{"dataset": "crops of objects in photos (Visual Genome)", "image_size": 32, "depths": [3, 4, 5, 3], "temperature": 0.1, "muon_scale": "spectral", "steps": 5900, "lr_schedule": "cosine_restarts", "adamw_weight_decay_other_params": 0}
Rows from block 12, named by matrix and row number. Each number is 50 + 12 x the weight over the matrix's rms, rounded and kept within 0 to 99. All counts start at 0.
# c3: 3x3 conv, stride 2 (model.blocks.12.c3.weight, 640x320x3x3), inputs 99-107, a 3x3 kernel for each
c3.451:51 57 56 49 41 48 66 54 27 54 37 39 41 47 34 59 33 27 42 49 60 56 58 70 55 53 45 48 52 42 31 41 44 42 35 38 45 53 46 55 41 48 40 72 44 49 46 57 27 64 51 24 53 49 64 56 47 47 43 44 52 56 51 57 41 32 68 68 43 57 62 88 55 53 48 52 59 39 48 74 64
c3.452:37 26 49 36 46 32 55 38 53 30 46 49 35 41 51 44 48 50 63 56 55 37 45 46 55 50 56 23 32 28 56 55 36 46 63 37 42 32 36 40 52 48 61 29 29 56 76 62 29 40 62 56 41 59 53 43 43 52 60 47 48 39 45 50 63 58 43 59 62 49 54 65 48 71 64 45 64 44 59 56 42
c3.453:55 48 44 47 39 51 46 50 39 35 45 40 43 40 45 44 54 46 54 56 54 37 42 39 45 51 53 72 52 59 74 41 68 44 44 33 31 41 41 31 58 39 65 45 58 43 53 51 53 54 57 46 48 33 36 38 41 43 63 42 36 54 52 52 44 43 67 69 37 30 04 58 49 47 69 58 56 48 40 52 76
c3.454:61 52 43 40 35 48 56 52 48 56 46 54 44 43 44 30 40 65 48 45 47 34 31 45 46 57 78 44 50 47 51 49 57 39 41 36 62 50 44 42 39 60 33 32 39 60 53 49 29 66 30 55 55 57 55 62 59 20 48 26 47 25 49 44 34 40 29 54 62 63 42 59 63 49 49 52 46 50 59 54 58
c3.455:55 60 40 43 40 39 40 54 54 58 54 64 56 63 40 49 49 46 34 39 42 29 56 45 40 67 39 40 34 39 74 57 55 38 34 63 33 40 31 46 47 48 41 58 45 31 43 60 63 71 56 41 63 64 49 50 37 45 63 25 58 60 31 29 36 66 57 54 39 51 44 52 58 71 52 43 61 61 47 48 50
c3.456:51 29 50 36 51 52 44 37 52 56 38 68 55 45 43 43 34 42 44 51 58 48 55 51 57 50 51 77 59 70 65 33 36 56 48 63 58 35 32 56 37 51 35 70 44 43 53 42 56 54 44 44 30 53 50 54 61 32 49 66 52 50 44 57 31 53 55 42 23 21 48 46 52 67 51 41 57 60 38 35 50
c3.457:45 42 49 45 24 45 42 49 46 30 41 37 41 22 43 49 41 48 46 43 45 49 46 45 63 39 54 57 48 51 31 51 26 30 42 38 61 74 70 52 36 41 51 63 28 42 42 28 61 47 45 40 50 57 59 39 61 58 57 57 39 56 60 36 38 36 54 55 43 12 71 27 70 76 62 56 63 44 74 47 45
c3.458:48 36 25 44 42 56 51 57 31 34 46 52 56 41 58 41 73 53 56 36 59 50 59 46 49 58 62 37 56 56 20 42 37 48 57 55 53 58 50 72 59 54 43 60 48 61 55 58 41 40 38 53 32 37 60 57 37 57 60 46 54 45 45 60 72 68 56 47 75 62 42 91 49 47 46 50 48 47 62 71 20
c3.459:55 41 51 47 42 54 25 32 34 53 58 59 50 71 44 64 70 54 49 38 58 56 69 50 55 60 40 42 47 70 54 43 65 63 64 70 50 46 50 39 62 57 69 61 29 55 71 56 48 50 40 55 70 29 38 53 50 54 59 72 54 59 41 49 38 51 55 74 51 33 39 72 47 63 50 49 61 46 74 34 37
c3.460:59 42 49 43 46 59 37 44 52 45 46 54 39 56 55 41 47 42 47 63 47 45 35 51 38 51 39 56 50 42 63 41 43 68 61 50 41 50 59 35 65 64 43 43 64 52 45 46 59 33 54 54 56 49 35 41 40 48 39 58 38 49 59 45 57 84 48 41 36 40 57 26 58 39 42 55 45 34 35 32 46
c3.461:49 56 69 32 53 48 49 63 31 45 40 43 68 62 63 46 61 64 63 62 55 56 52 57 51 52 42 46 40 58 37 46 45 38 35 46 54 32 60 45 56 56 54 69 67 38 38 66 56 42 56 56 68 63 42 56 53 61 54 64 48 51 58 65 35 45 39 44 45 51 30 46 45 51 39 45 48 43 40 65 54
c3.462:64 40 58 61 62 40 54 54 32 43 40 52 39 50 73 36 58 46 50 46 34 52 61 44 50 61 62 42 51 41 29 57 35 41 36 38 43 46 43 53 37 31 63 48 85 51 31 58 42 35 55 62 63 44 48 26 58 51 42 49 52 35 57 33 45 66 60 50 43 64 35 63 66 58 51 39 39 29 31 47 62
c3.463:59 44 67 49 43 54 62 55 55 51 33 67 46 45 53 15 37 55 45 57 67 41 71 47 54 63 44 48 54 42 62 55 43 54 51 48 55 51 58 60 45 61 42 62 39 64 55 79 41 56 49 44 33 61 42 41 50 39 48 41 54 64 53 68 73 38 43 59 39 53 60 73 52 46 53 52 60 30 43 59 41
c3.464:68 26 50 45 48 65 36 42 62 43 37 57 49 44 46 65 64 46 48 41 37 42 47 50 45 50 55 40 64 54 40 42 56 47 45 57 40 62 42 59 56 53 37 40 52 51 48 46 30 56 47 31 50 44 23 48 44 50 57 41 47 46 52 49 51 26 61 67 76 76 77 56 66 23 44 61 56 64 54 57 45
c3.465:55 50 62 68 48 28 53 45 60 61 59 52 50 52 43 49 39 40 60 50 47 39 49 33 41 33 49 61 58 44 57 67 16 45 41 53 54 47 51 63 54 36 36 61 27 52 49 50 66 56 33 68 91 37 61 33 59 52 61 68 50 50 40 52 50 33 28 58 55 29 65 45 40 48 60 44 42 46 48 21 21
c3.466:43 41 51 45 35 46 40 46 41 53 36 51 53 40 62 55 35 36 56 59 63 56 44 48 53 43 46 55 40 77 62 31 34 45 57 51 44 85 62 53 50 63 73 52 52 53 63 41 49 51 55 40 61 44 49 63 76 38 36 43 45 47 38 70 58 55 47 40 42 36 60 54 46 67 32 44 59 59 45 58 60
c3.467:50 44 51 60 41 31 59 45 48 44 47 53 57 46 77 56 65 80 45 50 51 52 35 65 21 51 30 53 40 55 54 50 42 52 35 36 60 55 37 56 40 55 54 17 58 60 54 54 70 50 39 38 38 34 56 53 38 59 46 59 56 58 50 51 45 62 50 60 40 70 91 35 46 64 58 60 61 75 43 62 63
c3.468:51 44 64 56 61 42 39 46 50 36 54 50 48 55 45 40 49 44 43 48 43 56 53 36 48 48 49 59 44 57 74 42 49 40 48 37 47 62 61 63 57 55 64 70 69 41 47 45 40 66 57 67 70 61 66 44 51 29 55 50 46 22 68 46 48 41 55 47 48 45 66 79 56 45 49 61 55 31 68 46 31
c3.469:55 40 35 38 28 48 41 47 36 47 32 38 61 63 70 29 49 50 56 47 59 40 61 80 47 48 41 71 26 31 44 57 48 51 45 63 39 43 43 51 56 66 63 55 47 34 35 25 54 29 54 34 50 42 52 35 65 35 58 35 52 61 43 50 58 46 63 50 70 52 45 42 34 30 59 57 69 63 68 66 48
c3.470:45 30 52 48 70 66 31 41 43 43 28 39 52 39 44 28 44 47 47 53 49 58 44 57 39 41 52 43 52 40 43 63 63 56 59 56 43 52 40 77 58 66 57 47 53 47 44 38 45 55 53 36 52 40 53 56 50 54 43 23 48 40 50 55 60 38 48 45 46 25 40 31 44 41 39 58 57 54 53 60 67
c3.471:52 50 41 53 50 31 47 41 47 43 56 47 44 60 38 70 58 66 52 51 55 45 50 73 55 43 52 51 42 41 31 50 40 45 59 33 64 47 45 56 52 44 73 51 48 44 65 52 70 40 45 81 69 65 52 61 57 53 56 57 40 46 54 37 60 39 53 55 55 55 28 47 59 51 47 48 49 50 48 27 57
c3.472:80 65 50 45 50 68 58 41 43 40 35 62 33 26 46 60 53 23 52 43 28 77 49 68 58 25 56 64 62 33 64 63 46 63 57 52 50 25 31 66 48 61 47 50 42 58 51 57 63 50 51 51 59 40 40 32 73 51 55 29 44 48 53 49 39 46 74 63 51 77 49 42 46 47 54 55 45 57 54 58 62
c3.473:42 60 57 46 52 34 46 47 45 54 45 41 36 39 65 50 23 43 49 44 38 44 51 47 41 34 36 46 56 35 41 41 50 50 62 42 47 48 44 59 44 36 47 64 40 41 55 62 49 39 51 52 49 54 42 44 57 38 52 42 54 34 49 48 46 41 37 58 67 49 66 43 51 61 65 46 39 58 57 56 54
c3.474:56 39 61 50 39 73 72 53 36 42 71 71 37 54 61 40 49 77 52 48 57 47 68 50 59 79 57 57 48 47 52 35 37 55 26 33 42 59 55 49 48 71 54 41 48 56 55 45 52 46 51 55 19 44 64 62 50 57 51 67 61 73 33 52 42 23 70 76 42 40 40 26 40 44 59 45 30 63 55 52 67
c3.475:34 52 43 31 42 54 39 57 44 68 72 79 57 57 69 55 62 75 59 58 61 71 62 62 42 55 54 56 67 71 57 51 48 67 49 50 29 42 52 54 32 44 51 48 48 48 40 63 46 48 51 62 62 58 55 57 42 63 49 54 46 43 50 38 23 41 43 51 47 54 29 27 33 48 38 46 71 51 39 31 51
c3.476:41 48 42 60 46 49 48 55 53 45 55 43 65 54 46 54 41 43 53 35 71 48 61 55 60 60 59 63 49 41 45 54 36 43 60 54 46 38 52 53 30 39 51 48 53 51 49 50 47 61 43 43 53 54 55 40 64 53 67 44 45 53 52 43 51 81 47 58 86 68 57 60 49 55 50 47 42 52 61 44 43
c3.477:38 44 58 57 54 40 64 53 52 61 54 52 51 50 60 46 66 53 54 52 49 55 43 61 41 53 45 46 45 59 36 39 30 40 53 50 68 44 48 53 49 42 71 59 38 48 44 41 79 49 58 55 45 54 57 52 48 44 39 48 41 22 43 54 44 51 46 29 68 36 42 40 47 51 41 36 38 78 31 44 64
c3.478:72 61 49 52 41 43 64 46 43 52 48 54 36 61 48 63 52 83 48 37 45 50 62 37 46 27 34 44 43 46 53 66 35 40 71 39 44 57 31 32 65 32 30 48 49 38 58 63 37 44 49 52 51 50 40 57 41 29 41 36 53 62 72 40 69 92 23 38 58 52 61 71 62 46 40 33 42 44 30 30 48
c3.479:53 52 62 51 51 31 52 39 64 68 41 71 68 50 37 37 56 42 63 55 48 65 56 64 62 55 62 41 43 39 52 42 30 60 54 50 41 54 41 33 62 33 47 49 32 40 62 50 53 66 50 50 44 34 49 47 64 49 50 70 51 46 45 63 65 61 68 65 62 44 13 45 52 35 49 50 47 73 62 53 77
c3.480:48 57 59 58 66 26 57 61 42 60 40 58 44 46 41 35 29 43 36 51 54 39 51 69 53 56 42 51 55 42 49 68 58 55 45 67 52 43 59 36 40 56 53 51 57 44 36 40 25 30 63 41 43 48 55 44 47 50 46 47 50 36 62 67 68 49 57 33 71 68 27 42 53 59 57 50 47 61 40 68 41
c3.481:71 49 67 54 37 23 48 55 40 54 53 73 38 58 39 54 59 46 46 48 72 62 48 44 61 59 46 44 43 44 48 59 59 50 65 51 47 63 63 62 44 72 60 48 51 59 58 45 41 49 65 63 70 56 50 43 54 46 53 35 52 57 66 68 58 48 46 65 40 45 65 51 53 48 39 67 70 37 76 49 36
c3.482:44 46 51 46 49 46 44 56 57 75 73 42 41 66 49 47 45 51 38 52 44 57 47 54 51 63 63 57 40 38 64 45 53 48 50 34 59 54 56 57 42 52 57 47 28 65 44 52 58 44 57 39 27 66 51 45 47 35 57 68 58 37 67 67 57 65 14 32 43 11 41 44 45 51 45 60 51 57 49 73 59
c3.483:61 48 83 45 29 58 60 56 29 43 61 54 81 61 55 44 65 55 42 46 34 53 45 39 51 59 56 61 49 48 49 47 52 40 56 46 56 38 35 51 37 46 62 34 44 45 50 49 56 39 46 44 51 64 59 48 47 47 39 42 42 54 39 65 67 51 57 57 72 36 28 52 54 97 61 41 66 67 48 56 57
c3.484:48 50 38 26 35 66 55 43 33 55 42 47 52 47 52 40 57 58 51 65 57 73 48 39 50 51 37 56 51 22 48 53 54 51 50 47 44 36 55 43 52 50 60 53 60 61 49 55 35 71 30 42 62 39 45 54 48 49 56 34 51 37 39 67 57 48 73 29 71 59 68 72 49 54 44 45 45 57 49 66 54
c3.485:46 71 50 57 43 44 38 46 44 56 39 41 38 63 26 46 54 27 57 35 40 60 42 35 56 61 54 41 19 52 48 32 33 46 40 57 41 84 64 33 63 60 59 58 45 59 58 51 51 48 61 36 59 36 36 64 50 42 71 65 63 58 59 45 67 62 64 47 36 48 44 60 47 40 53 42 48 36 51 52 30
c3.486:48 36 44 35 49 49 35 45 50 39 48 52 61 59 69 55 38 67 46 50 52 42 63 49 34 41 41 62 51 70 76 56 51 42 56 52 42 42 60 55 32 53 50 42 44 41 53 54 35 63 48 42 30 47 40 34 28 43 40 68 71 66 56 45 59 24 55 57 63 49 65 76 44 33 58 53 48 50 43 57 64
c3.487:47 58 28 59 51 12 54 51 39 48 39 36 56 44 49 31 50 65 44 46 51 52 61 41 55 54 43 57 42 53 54 52 60 27 35 44 61 42 50 45 66 71 45 49 59 47 58 50 48 69 47 50 59 48 46 40 63 34 39 41 39 30 42 45 55 39 61 52 18 34 46 67 47 50 40 61 48 20 38 57 71
c3.488:46 50 44 53 56 68 62 67 53 69 54 58 54 34 55 46 66 61 49 36 32 55 57 52 38 52 47 59 47 45 58 58 38 68 31 63 52 48 47 61 37 60 56 52 59 55 60 63 37 46 70 24 65 59 52 45 49 54 62 49 45 32 35 44 51 74 54 54 64 54 43 31 44 63 60 43 34 42 41 61 69
c3.489:42 46 56 55 42 56 47 47 41 38 54 38 29 30 35 40 38 39 43 46 43 59 51 54 56 46 53 46 50 51 44 53 34 55 48 51 46 48 53 37 45 38 29 55 55 54 48 45 36 47 69 45 44 33 59 68 61 73 51 33 40 50 47 39 43 54 50 42 61 40 61 32 48 45 58 34 34 34 40 52 53
c3.490:50 61 76 46 55 55 61 42 63 61 40 57 52 34 58 49 52 50 44 63 61 69 37 37 28 33 44 59 45 48 51 51 52 34 59 44 47 43 39 64 56 72 51 48 37 51 59 55 41 50 43 45 61 55 60 67 47 42 38 46 45 52 67 56 54 47 64 46 44 67 21 47 47 59 45 60 63 45 42 57 59
c3.491:50 48 55 48 32 41 41 56 51 77 40 58 53 47 64 46 59 41 31 49 51 35 58 53 56 61 46 29 28 41 57 38 41 56 48 55 36 47 68 57 47 53 48 61 63 51 51 49 40 45 72 47 55 47 42 54 56 54 39 48 50 44 43 36 30 65 51 42 37 56 60 33 49 53 61 57 51 46 52 60 57
c3.492:41 42 46 44 53 45 34 49 13 47 55 42 47 40 62 51 31 64 54 43 42 45 43 40 41 49 58 57 52 48 41 51 42 53 28 53 61 54 55 40 52 53 48 67 39 52 54 48 48 47 47 45 61 46 44 58 45 48 65 60 57 55 39 36 50 59 65 55 78 45 39 51 41 41 40 51 64 51 58 58 49
c3.493:53 53 43 34 48 55 38 52 61 37 46 34 30 39 34 41 53 16 47 59 48 55 46 40 50 43 45 62 48 52 57 73 60 24 34 59 46 58 49 55 53 53 63 55 75 48 41 53 61 66 47 50 39 40 67 59 42 37 52 29 59 42 44 46 63 22 45 58 34 34 65 51 44 39 57 52 47 52 38 39 28
c3.494:40 51 39 30 49 40 58 73 66 51 51 42 52 52 36 59 23 73 51 63 47 49 66 67 48 49 63 63 50 55 46 54 33 41 54 59 50 37 43 48 66 38 46 25 31 52 49 49 47 45 48 53 69 66 59 59 63 36 31 38 35 34 17 53 33 44 63 49 78 57 68 76 48 47 40 38 53 81 48 39 50
c3.495:48 45 47 40 46 55 49 25 55 51 50 55 55 49 61 50 34 58 49 38 46 59 49 53 50 60 43 38 63 55 58 55 68 60 49 58 47 46 45 51 51 59 36 46 38 51 47 49 54 41 68 43 54 51 45 58 64 29 45 43 38 54 68 47 52 41 50 51 51 46 54 53 62 41 38 58 40 63 52 48 65
c3.496:34 45 40 47 68 85 43 56 45 49 49 48 66 47 43 40 37 39 46 46 52 62 62 34 42 50 44 41 51 55 60 49 52 45 39 41 53 47 54 50 51 83 61 69 67 56 33 48 57 35 48 51 65 62 51 43 54 56 54 64 64 58 41 69 53 68 92 64 47 47 38 72 59 51 63 49 37 69 55 57 46
c3.497:43 56 44 19 48 50 52 65 49 46 39 61 56 47 41 50 49 52 56 50 54 47 39 36 49 60 35 41 46 34 59 29 38 51 37 43 42 46 51 40 66 41 52 81 60 23 44 35 25 52 25 46 51 36 30 44 47 68 38 30 57 38 40 68 37 33 41 29 41 46 29 22 61 55 46 48 38 46 35 41 36
c3.498:49 75 75 41 38 60 41 52 60 36 54 52 29 43 75 48 51 48 62 59 77 68 60 51 57 57 37 43 58 24 58 41 27 31 58 39 49 47 63 63 54 53 55 65 45 48 35 51 44 35 33 57 41 61 47 60 26 67 51 38 49 50 42 59 61 45 47 48 26 74 62 34 52 37 53 50 66 38 32 57 64
c3.499:49 57 41 46 41 62 38 42 37 57 71 53 58 52 62 47 58 40 42 50 43 55 60 37 55 35 43 60 53 48 61 56 61 53 32 40 42 51 43 57 40 59 46 43 72 42 66 62 57 88 34 52 64 46 46 22 72 55 57 38 47 45 55 59 28 53 60 58 39 46 54 44 17 40 60 51 53 53 38 51 48
c3.500:39 58 62 38 57 66 54 69 71 61 38 56 52 43 75 20 48 41 53 61 51 60 61 40 40 54 36 62 62 41 63 47 43 60 34 45 53 42 44 35 51 45 54 87 70 53 70 58 54 52 72 49 30 49 58 47 48 32 70 70 57 55 42 56 49 45 31 42 49 37 47 54 51 55 49 41 58 53 31 86 76
c3.501:59 51 56 42 48 48 58 68 67 66 61 68 66 55 57 40 42 58 46 32 45 45 40 61 46 30 57 47 62 52 26 44 36 49 64 40 58 60 71 45 60 40 55 48 60 31 46 47 40 27 42 46 46 50 59 64 51 48 57 49 59 66 47 50 61 51 81 65 57 38 40 44 47 41 57 49 62 24 50 54 56
c3.502:46 54 62 54 45 45 59 37 52 40 40 42 52 48 38 48 42 45 48 51 57 58 45 46 56 60 47 44 61 65 59 53 63 58 31 52 65 51 23 44 56 38 43 35 58 44 67 44 54 53 40 49 38 50 57 41 32 45 40 46 47 49 24 76 36 42 61 40 37 48 47 61 35 30 36 38 47 34 42 32 41
c3.503:58 51 54 53 45 38 50 44 60 38 24 47 61 48 38 39 38 41 55 55 50 50 55 43 48 35 69 38 50 42 45 33 35 58 49 58 45 31 37 49 68 58 58 45 37 43 32 30 41 48 53 51 45 75 56 63 45 59 35 39 55 64 49 51 38 40 19 42 62 70 32 41 42 56 52 61 63 51 60 56 72
c3.504:62 26 36 42 46 46 43 55 23 71 79 66 78 54 45 70 74 62 54 52 55 40 51 48 54 61 66 53 34 63 44 33 51 42 35 39 71 50 75 69 59 52 53 56 74 40 49 50 45 52 42 47 37 46 54 63 40 57 55 63 54 49 43 33 53 53 40 48 32 50 61 42 61 54 53 52 43 53 46 41 37
c3.505:44 56 48 47 47 52 57 43 57 51 56 58 43 64 71 47 44 57 34 44 48 49 54 53 47 33 49 49 53 58 54 54 55 66 45 39 55 14 52 40 29 63 42 41 29 59 63 54 61 55 48 56 46 53 53 46 68 64 60 37 53 45 46 47 46 47 35 43 56 60 50 47 53 42 65 53 36 59 51 40 45
c3.506:44 51 26 58 48 70 52 46 38 35 47 38 38 43 50 40 61 66 51 33 40 48 37 42 48 52 64 78 75 54 49 53 40 54 38 45 54 64 32 66 61 47 56 58 79 39 58 57 46 62 55 55 60 54 52 50 44 50 74 67 51 88 66 60 63 57 50 43 25 53 48 30 45 47 44 30 53 40 49 41 56
c3.507:50 32 56 39 42 52 36 63 43 55 57 72 61 65 65 55 54 53 50 50 42 51 53 44 65 46 37 50 41 19 64 51 40 51 47 53 57 59 36 44 51 54 45 42 50 41 57 55 75 53 35 47 46 43 50 40 57 49 65 53 55 47 68 39 40 36 27 43 81 47 62 36 47 28 43 53 57 34 45 55 72
c3.508:51 42 42 42 56 43 56 46 52 55 50 36 68 79 57 60 50 51 46 53 41 60 55 53 63 53 82 47 51 65 67 61 71 49 42 32 42 36 36 49 40 67 40 55 49 57 55 43 58 33 60 61 65 40 43 30 55 52 36 59 72 54 65 39 47 45 61 36 49 28 34 55 46 43 46 46 52 55 63 62 40
c3.509:47 43 54 50 64 62 41 58 50 59 55 65 68 65 39 20 36 57 59 38 50 56 50 47 48 53 48 52 61 52 39 55 44 63 63 39 61 53 50 55 42 34 56 30 30 48 46 46 57 36 50 54 52 59 20 44 51 39 48 38 54 50 31 49 45 44 65 61 49 48 39 42 36 61 47 45 50 50 42 42 33
c3.510:59 53 67 47 68 39 71 72 65 36 39 22 54 51 54 71 18 37 48 49 31 41 46 58 58 57 51 46 54 62 61 40 41 49 49 41 49 48 50 57 73 75 63 75 74 59 59 40 73 41 54 49 64 62 51 40 72 52 31 36 68 46 76 32 33 43 36 74 72 32 69 60 53 54 68 31 50 48 50 27 22
c3.511:46 54 47 53 45 59 49 49 45 69 49 39 32 28 31 35 50 49 48 47 33 46 69 39 48 25 44 50 24 34 30 27 35 52 66 41 61 46 40 37 48 38 50 68 18 66 35 57 58 52 42 53 37 49 40 65 62 45 62 50 45 54 40 69 67 66 70 54 45 62 32 35 35 57 42 42 55 37 58 65 48
c3.512:60 54 56 51 60 42 53 36 45 34 49 51 60 58 48 44 56 18 44 55 53 55 46 54 61 53 52 52 34 57 36 44 40 34 41 36 49 43 41 51 26 41 48 56 55 47 70 76 63 32 35 59 49 65 61 43 58 26 46 66 40 47 68 51 70 54 48 66 57 55 42 43 45 36 47 37 49 57 72 70 55
c3.513:46 48 52 61 47 44 63 49 53 47 15 42 49 41 62 37 56 55 49 47 44 40 36 39 48 56 44 54 64 62 35 49 36 53 37 32 42 51 56 30 52 57 36 49 59 45 53 56 34 32 57 33 36 49 58 65 45 54 70 57 52 55 45 56 65 56 69 48 40 58 30 22 47 56 58 38 47 58 57 60 39
c3.514:62 62 54 55 39 43 41 40 49 53 42 51 55 64 34 35 67 62 56 60 32 50 58 61 51 44 48 57 77 69 40 46 42 42 38 37 67 61 63 54 50 66 34 54 73 46 59 77 61 50 50 47 39 48 36 35 44 58 55 50 47 65 64 61 38 66 57 61 52 42 11 36 52 36 29 64 46 55 46 34 43
c3.515:46 50 41 39 46 65 36 57 62 50 63 59 53 39 58 57 40 30 56 56 44 44 52 32 49 58 45 40 59 51 59 62 25 45 43 50 49 51 61 58 47 39 33 50 37 59 60 53 27 37 50 48 60 65 46 55 41 50 32 52 57 58 43 81 58 19 71 62 46 39 62 60 46 66 51 59 50 36 58 43 52
c3.516:52 30 38 39 51 31 28 46 48 43 50 53 53 36 28 38 46 49 62 48 62 46 40 52 59 46 52 67 33 33 54 47 24 51 42 43 48 41 41 46 51 34 64 60 43 53 54 58 46 56 68 65 59 54 62 40 38 36 41 45 60 60 49 62 45 20 29 59 55 39 56 56 52 41 52 44 53 35 26 59 49
c3.517:50 25 58 60 51 37 30 65 34 46 51 51 45 57 54 60 57 51 45 58 57 54 42 20 43 42 37 62 46 55 28 51 62 36 36 66 56 58 66 54 46 34 36 47 39 50 68 57 43 57 38 63 64 61 49 49 45 50 50 36 61 52 50 41 54 25 72 34 33 53 79 62 56 39 60 31 53 44 30 53 24
c3.518:41 44 56 70 52 50 47 73 30 39 21 33 53 49 45 74 68 61 40 48 55 37 56 58 44 46 53 40 57 61 76 57 51 56 50 53 35 51 55 51 36 48 56 66 52 53 45 57 35 68 66 58 56 42 65 48 43 69 52 58 39 44 63 59 48 54 38 57 59 53 71 61 42 38 48 59 39 65 58 52 61
c3.519:60 53 46 60 68 53 36 37 60 42 52 39 27 63 48 40 68 50 55 68 44 39 49 60 50 65 63 65 79 52 54 54 41 52 58 51 46 16 43 34 22 42 44 49 48 47 52 67 51 57 68 52 53 61 56 56 35 55 32 48 35 36 37 93 70 46 62 54 38 50 23 45 38 55 53 43 61 45 38 50 39
c3.520:39 40 40 59 46 64 37 31 45 69 70 43 62 53 45 56 63 65 60 35 52 43 38 54 54 63 50 48 47 70 41 49 33 48 48 51 58 51 61 30 53 22 49 44 28 58 57 45 54 46 68 53 41 74 40 45 44 65 57 45 53 51 58 45 60 54 43 45 50 50 44 63 37 45 47 43 54 43 72 45 51
c3.521:69 54 55 51 53 36 34 40 39 56 57 63 63 53 49 65 61 31 47 38 47 51 52 61 45 40 55 54 48 44 57 67 64 56 65 61 32 54 49 45 32 53 35 74 26 70 53 55 55 57 38 60 46 63 42 47 58 54 43 33 27 40 48 42 54 43 52 66 64 48 42 83 44 54 43 51 70 51 58 39 40
c3.522:56 53 53 70 57 45 48 40 49 46 54 37 45 36 38 52 53 31 47 38 47 64 37 48 42 50 39 35 42 48 51 13 47 42 49 44 74 51 40 46 48 46 67 50 37 46 39 34 39 64 34 44 54 67 70 52 51 60 51 62 51 55 71 53 65 51 56 63 55 43 58 55 52 63 66 61 45 57 36 29 43
c3.523:58 64 41 59 56 48 58 47 56 49 65 67 53 60 48 53 63 40 38 36 42 37 26 37 35 59 41 51 48 45 56 45 26 53 73 67 56 67 45 61 56 63 82 55 58 63 53 72 52 45 44 66 57 64 41 42 45 46 71 40 57 55 45 38 34 45 37 38 64 34 14 55 43 39 44 37 49 38 50 50 35
c3.524:44 47 47 51 54 44 56 49 77 47 43 34 51 45 74 62 40 43 41 48 52 44 35 48 61 57 44 65 48 52 50 49 62 50 48 46 65 36 52 55 51 42 54 40 49 54 61 56 41 50 71 49 54 43 57 69 62 58 50 57 51 60 71 53 70 43 66 58 47 47 54 64 35 52 65 50 37 69 57 58 46
c3.525:55 40 46 54 39 48 25 48 56 25 51 52 47 39 45 63 57 55 56 40 49 50 51 56 54 61 68 59 62 40 61 63 56 43 70 46 50 58 35 57 56 40 48 47 48 62 33 24 70 50 28 62 49 26 42 69 41 59 61 51 68 40 38 39 42 35 63 59 34 41 67 32 77 44 57 56 39 43 62 40 55
c3.526:38 39 53 65 54 37 40 33 57 60 44 46 52 38 63 74 46 43 44 55 60 47 60 67 56 40 47 57 62 61 40 44 45 16 63 49 29 36 61 37 46 52 55 51 55 56 69 63 63 58 81 53 68 46 51 26 56 51 36 53 47 56 44 28 47 55 38 48 39 37 54 50 55 44 49 62 60 39 41 60 38
c3.527:48 52 46 51 56 43 16 27 58 77 53 43 60 36 57 72 63 67 53 59 40 37 50 49 58 34 57 44 66 61 77 77 34 50 43 56 51 64 33 64 49 54 60 32 54 40 37 44 35 47 58 38 52 63 49 68 56 39 50 59 56 33 53 20 29 43 60 52 53 31 36 10 36 39 34 62 42 58 33 48 44
c3.528:44 63 45 35 65 63 46 29 58 66 56 60 47 56 46 39 51 65 51 58 48 54 51 61 62 61 51 44 55 52 42 65 64 47 51 38 34 56 60 53 27 56 38 55 73 35 33 41 49 54 44 57 48 67 46 36 58 51 40 34 46 32 44 47 40 45 52 42 45 50 64 61 41 45 54 48 51 63 69 55 66
c3.529:35 39 49 48 56 49 52 52 53 38 53 37 40 57 58 29 39 34 56 42 31 55 55 52 51 60 45 37 39 50 51 30 55 66 45 43 65 64 50 39 39 44 63 43 55 57 53 63 48 36 45 51 59 53 51 44 47 39 51 74 53 51 46 44 44 50 53 48 43 50 38 67 62 66 63 46 44 51 53 73 58
c3.530:37 66 42 55 57 25 63 56 35 33 47 41 44 41 55 61 50 48 62 49 49 47 52 45 54 60 44 40 44 57 51 34 48 43 49 36 64 48 50 58 62 33 43 61 46 62 47 58 57 45 52 59 50 38 46 44 36 51 63 49 49 42 58 53 57 67 45 64 46 55 25 53 44 26 46 48 34 23 43 52 50
c3.531:49 43 55 64 44 63 50 47 54 42 43 32 36 60 36 37 35 38 56 43 45 50 55 65 29 56 57 53 54 62 66 47 45 47 41 46 37 52 42 63 52 52 56 64 51 47 44 67 51 59 32 62 58 44 53 47 55 64 46 49 62 52 62 43 36 36 64 47 52 73 48 45 55 61 56 42 64 43 27 61 29
c3.532:44 31 55 38 52 53 36 32 49 45 55 54 47 63 40 43 51 44 49 56 54 51 58 37 59 59 45 44 42 52 52 62 40 53 47 45 46 43 38 55 23 58 51 60 56 62 52 56 22 36 65 66 80 55 38 51 52 24 34 49 45 61 50 64 51 50 60 44 48 36 55 44 50 66 60 46 49 24 55 55 46
c3.533:39 51 45 56 52 62 36 68 60 37 28 49 47 46 72 35 62 50 53 55 37 58 38 38 49 54 56 54 57 56 46 46 45 72 70 45 36 53 68 41 45 44 45 50 60 57 65 63 63 47 56 32 44 47 67 59 53 53 52 45 42 48 58 53 71 54 60 45 38 33 99 56 44 51 30 41 57 37 40 45 44
c3.534:55 60 64 33 66 54 51 43 52 60 53 74 48 41 43 47 41 35 48 58 58 45 36 45 64 55 60 40 33 50 40 45 54 40 38 64 58 60 47 43 58 37 41 50 42 52 53 65 47 60 48 62 58 41 52 53 45 37 47 48 53 51 41 54 61 64 42 70 52 59 50 39 44 53 39 56 66 50 63 73 47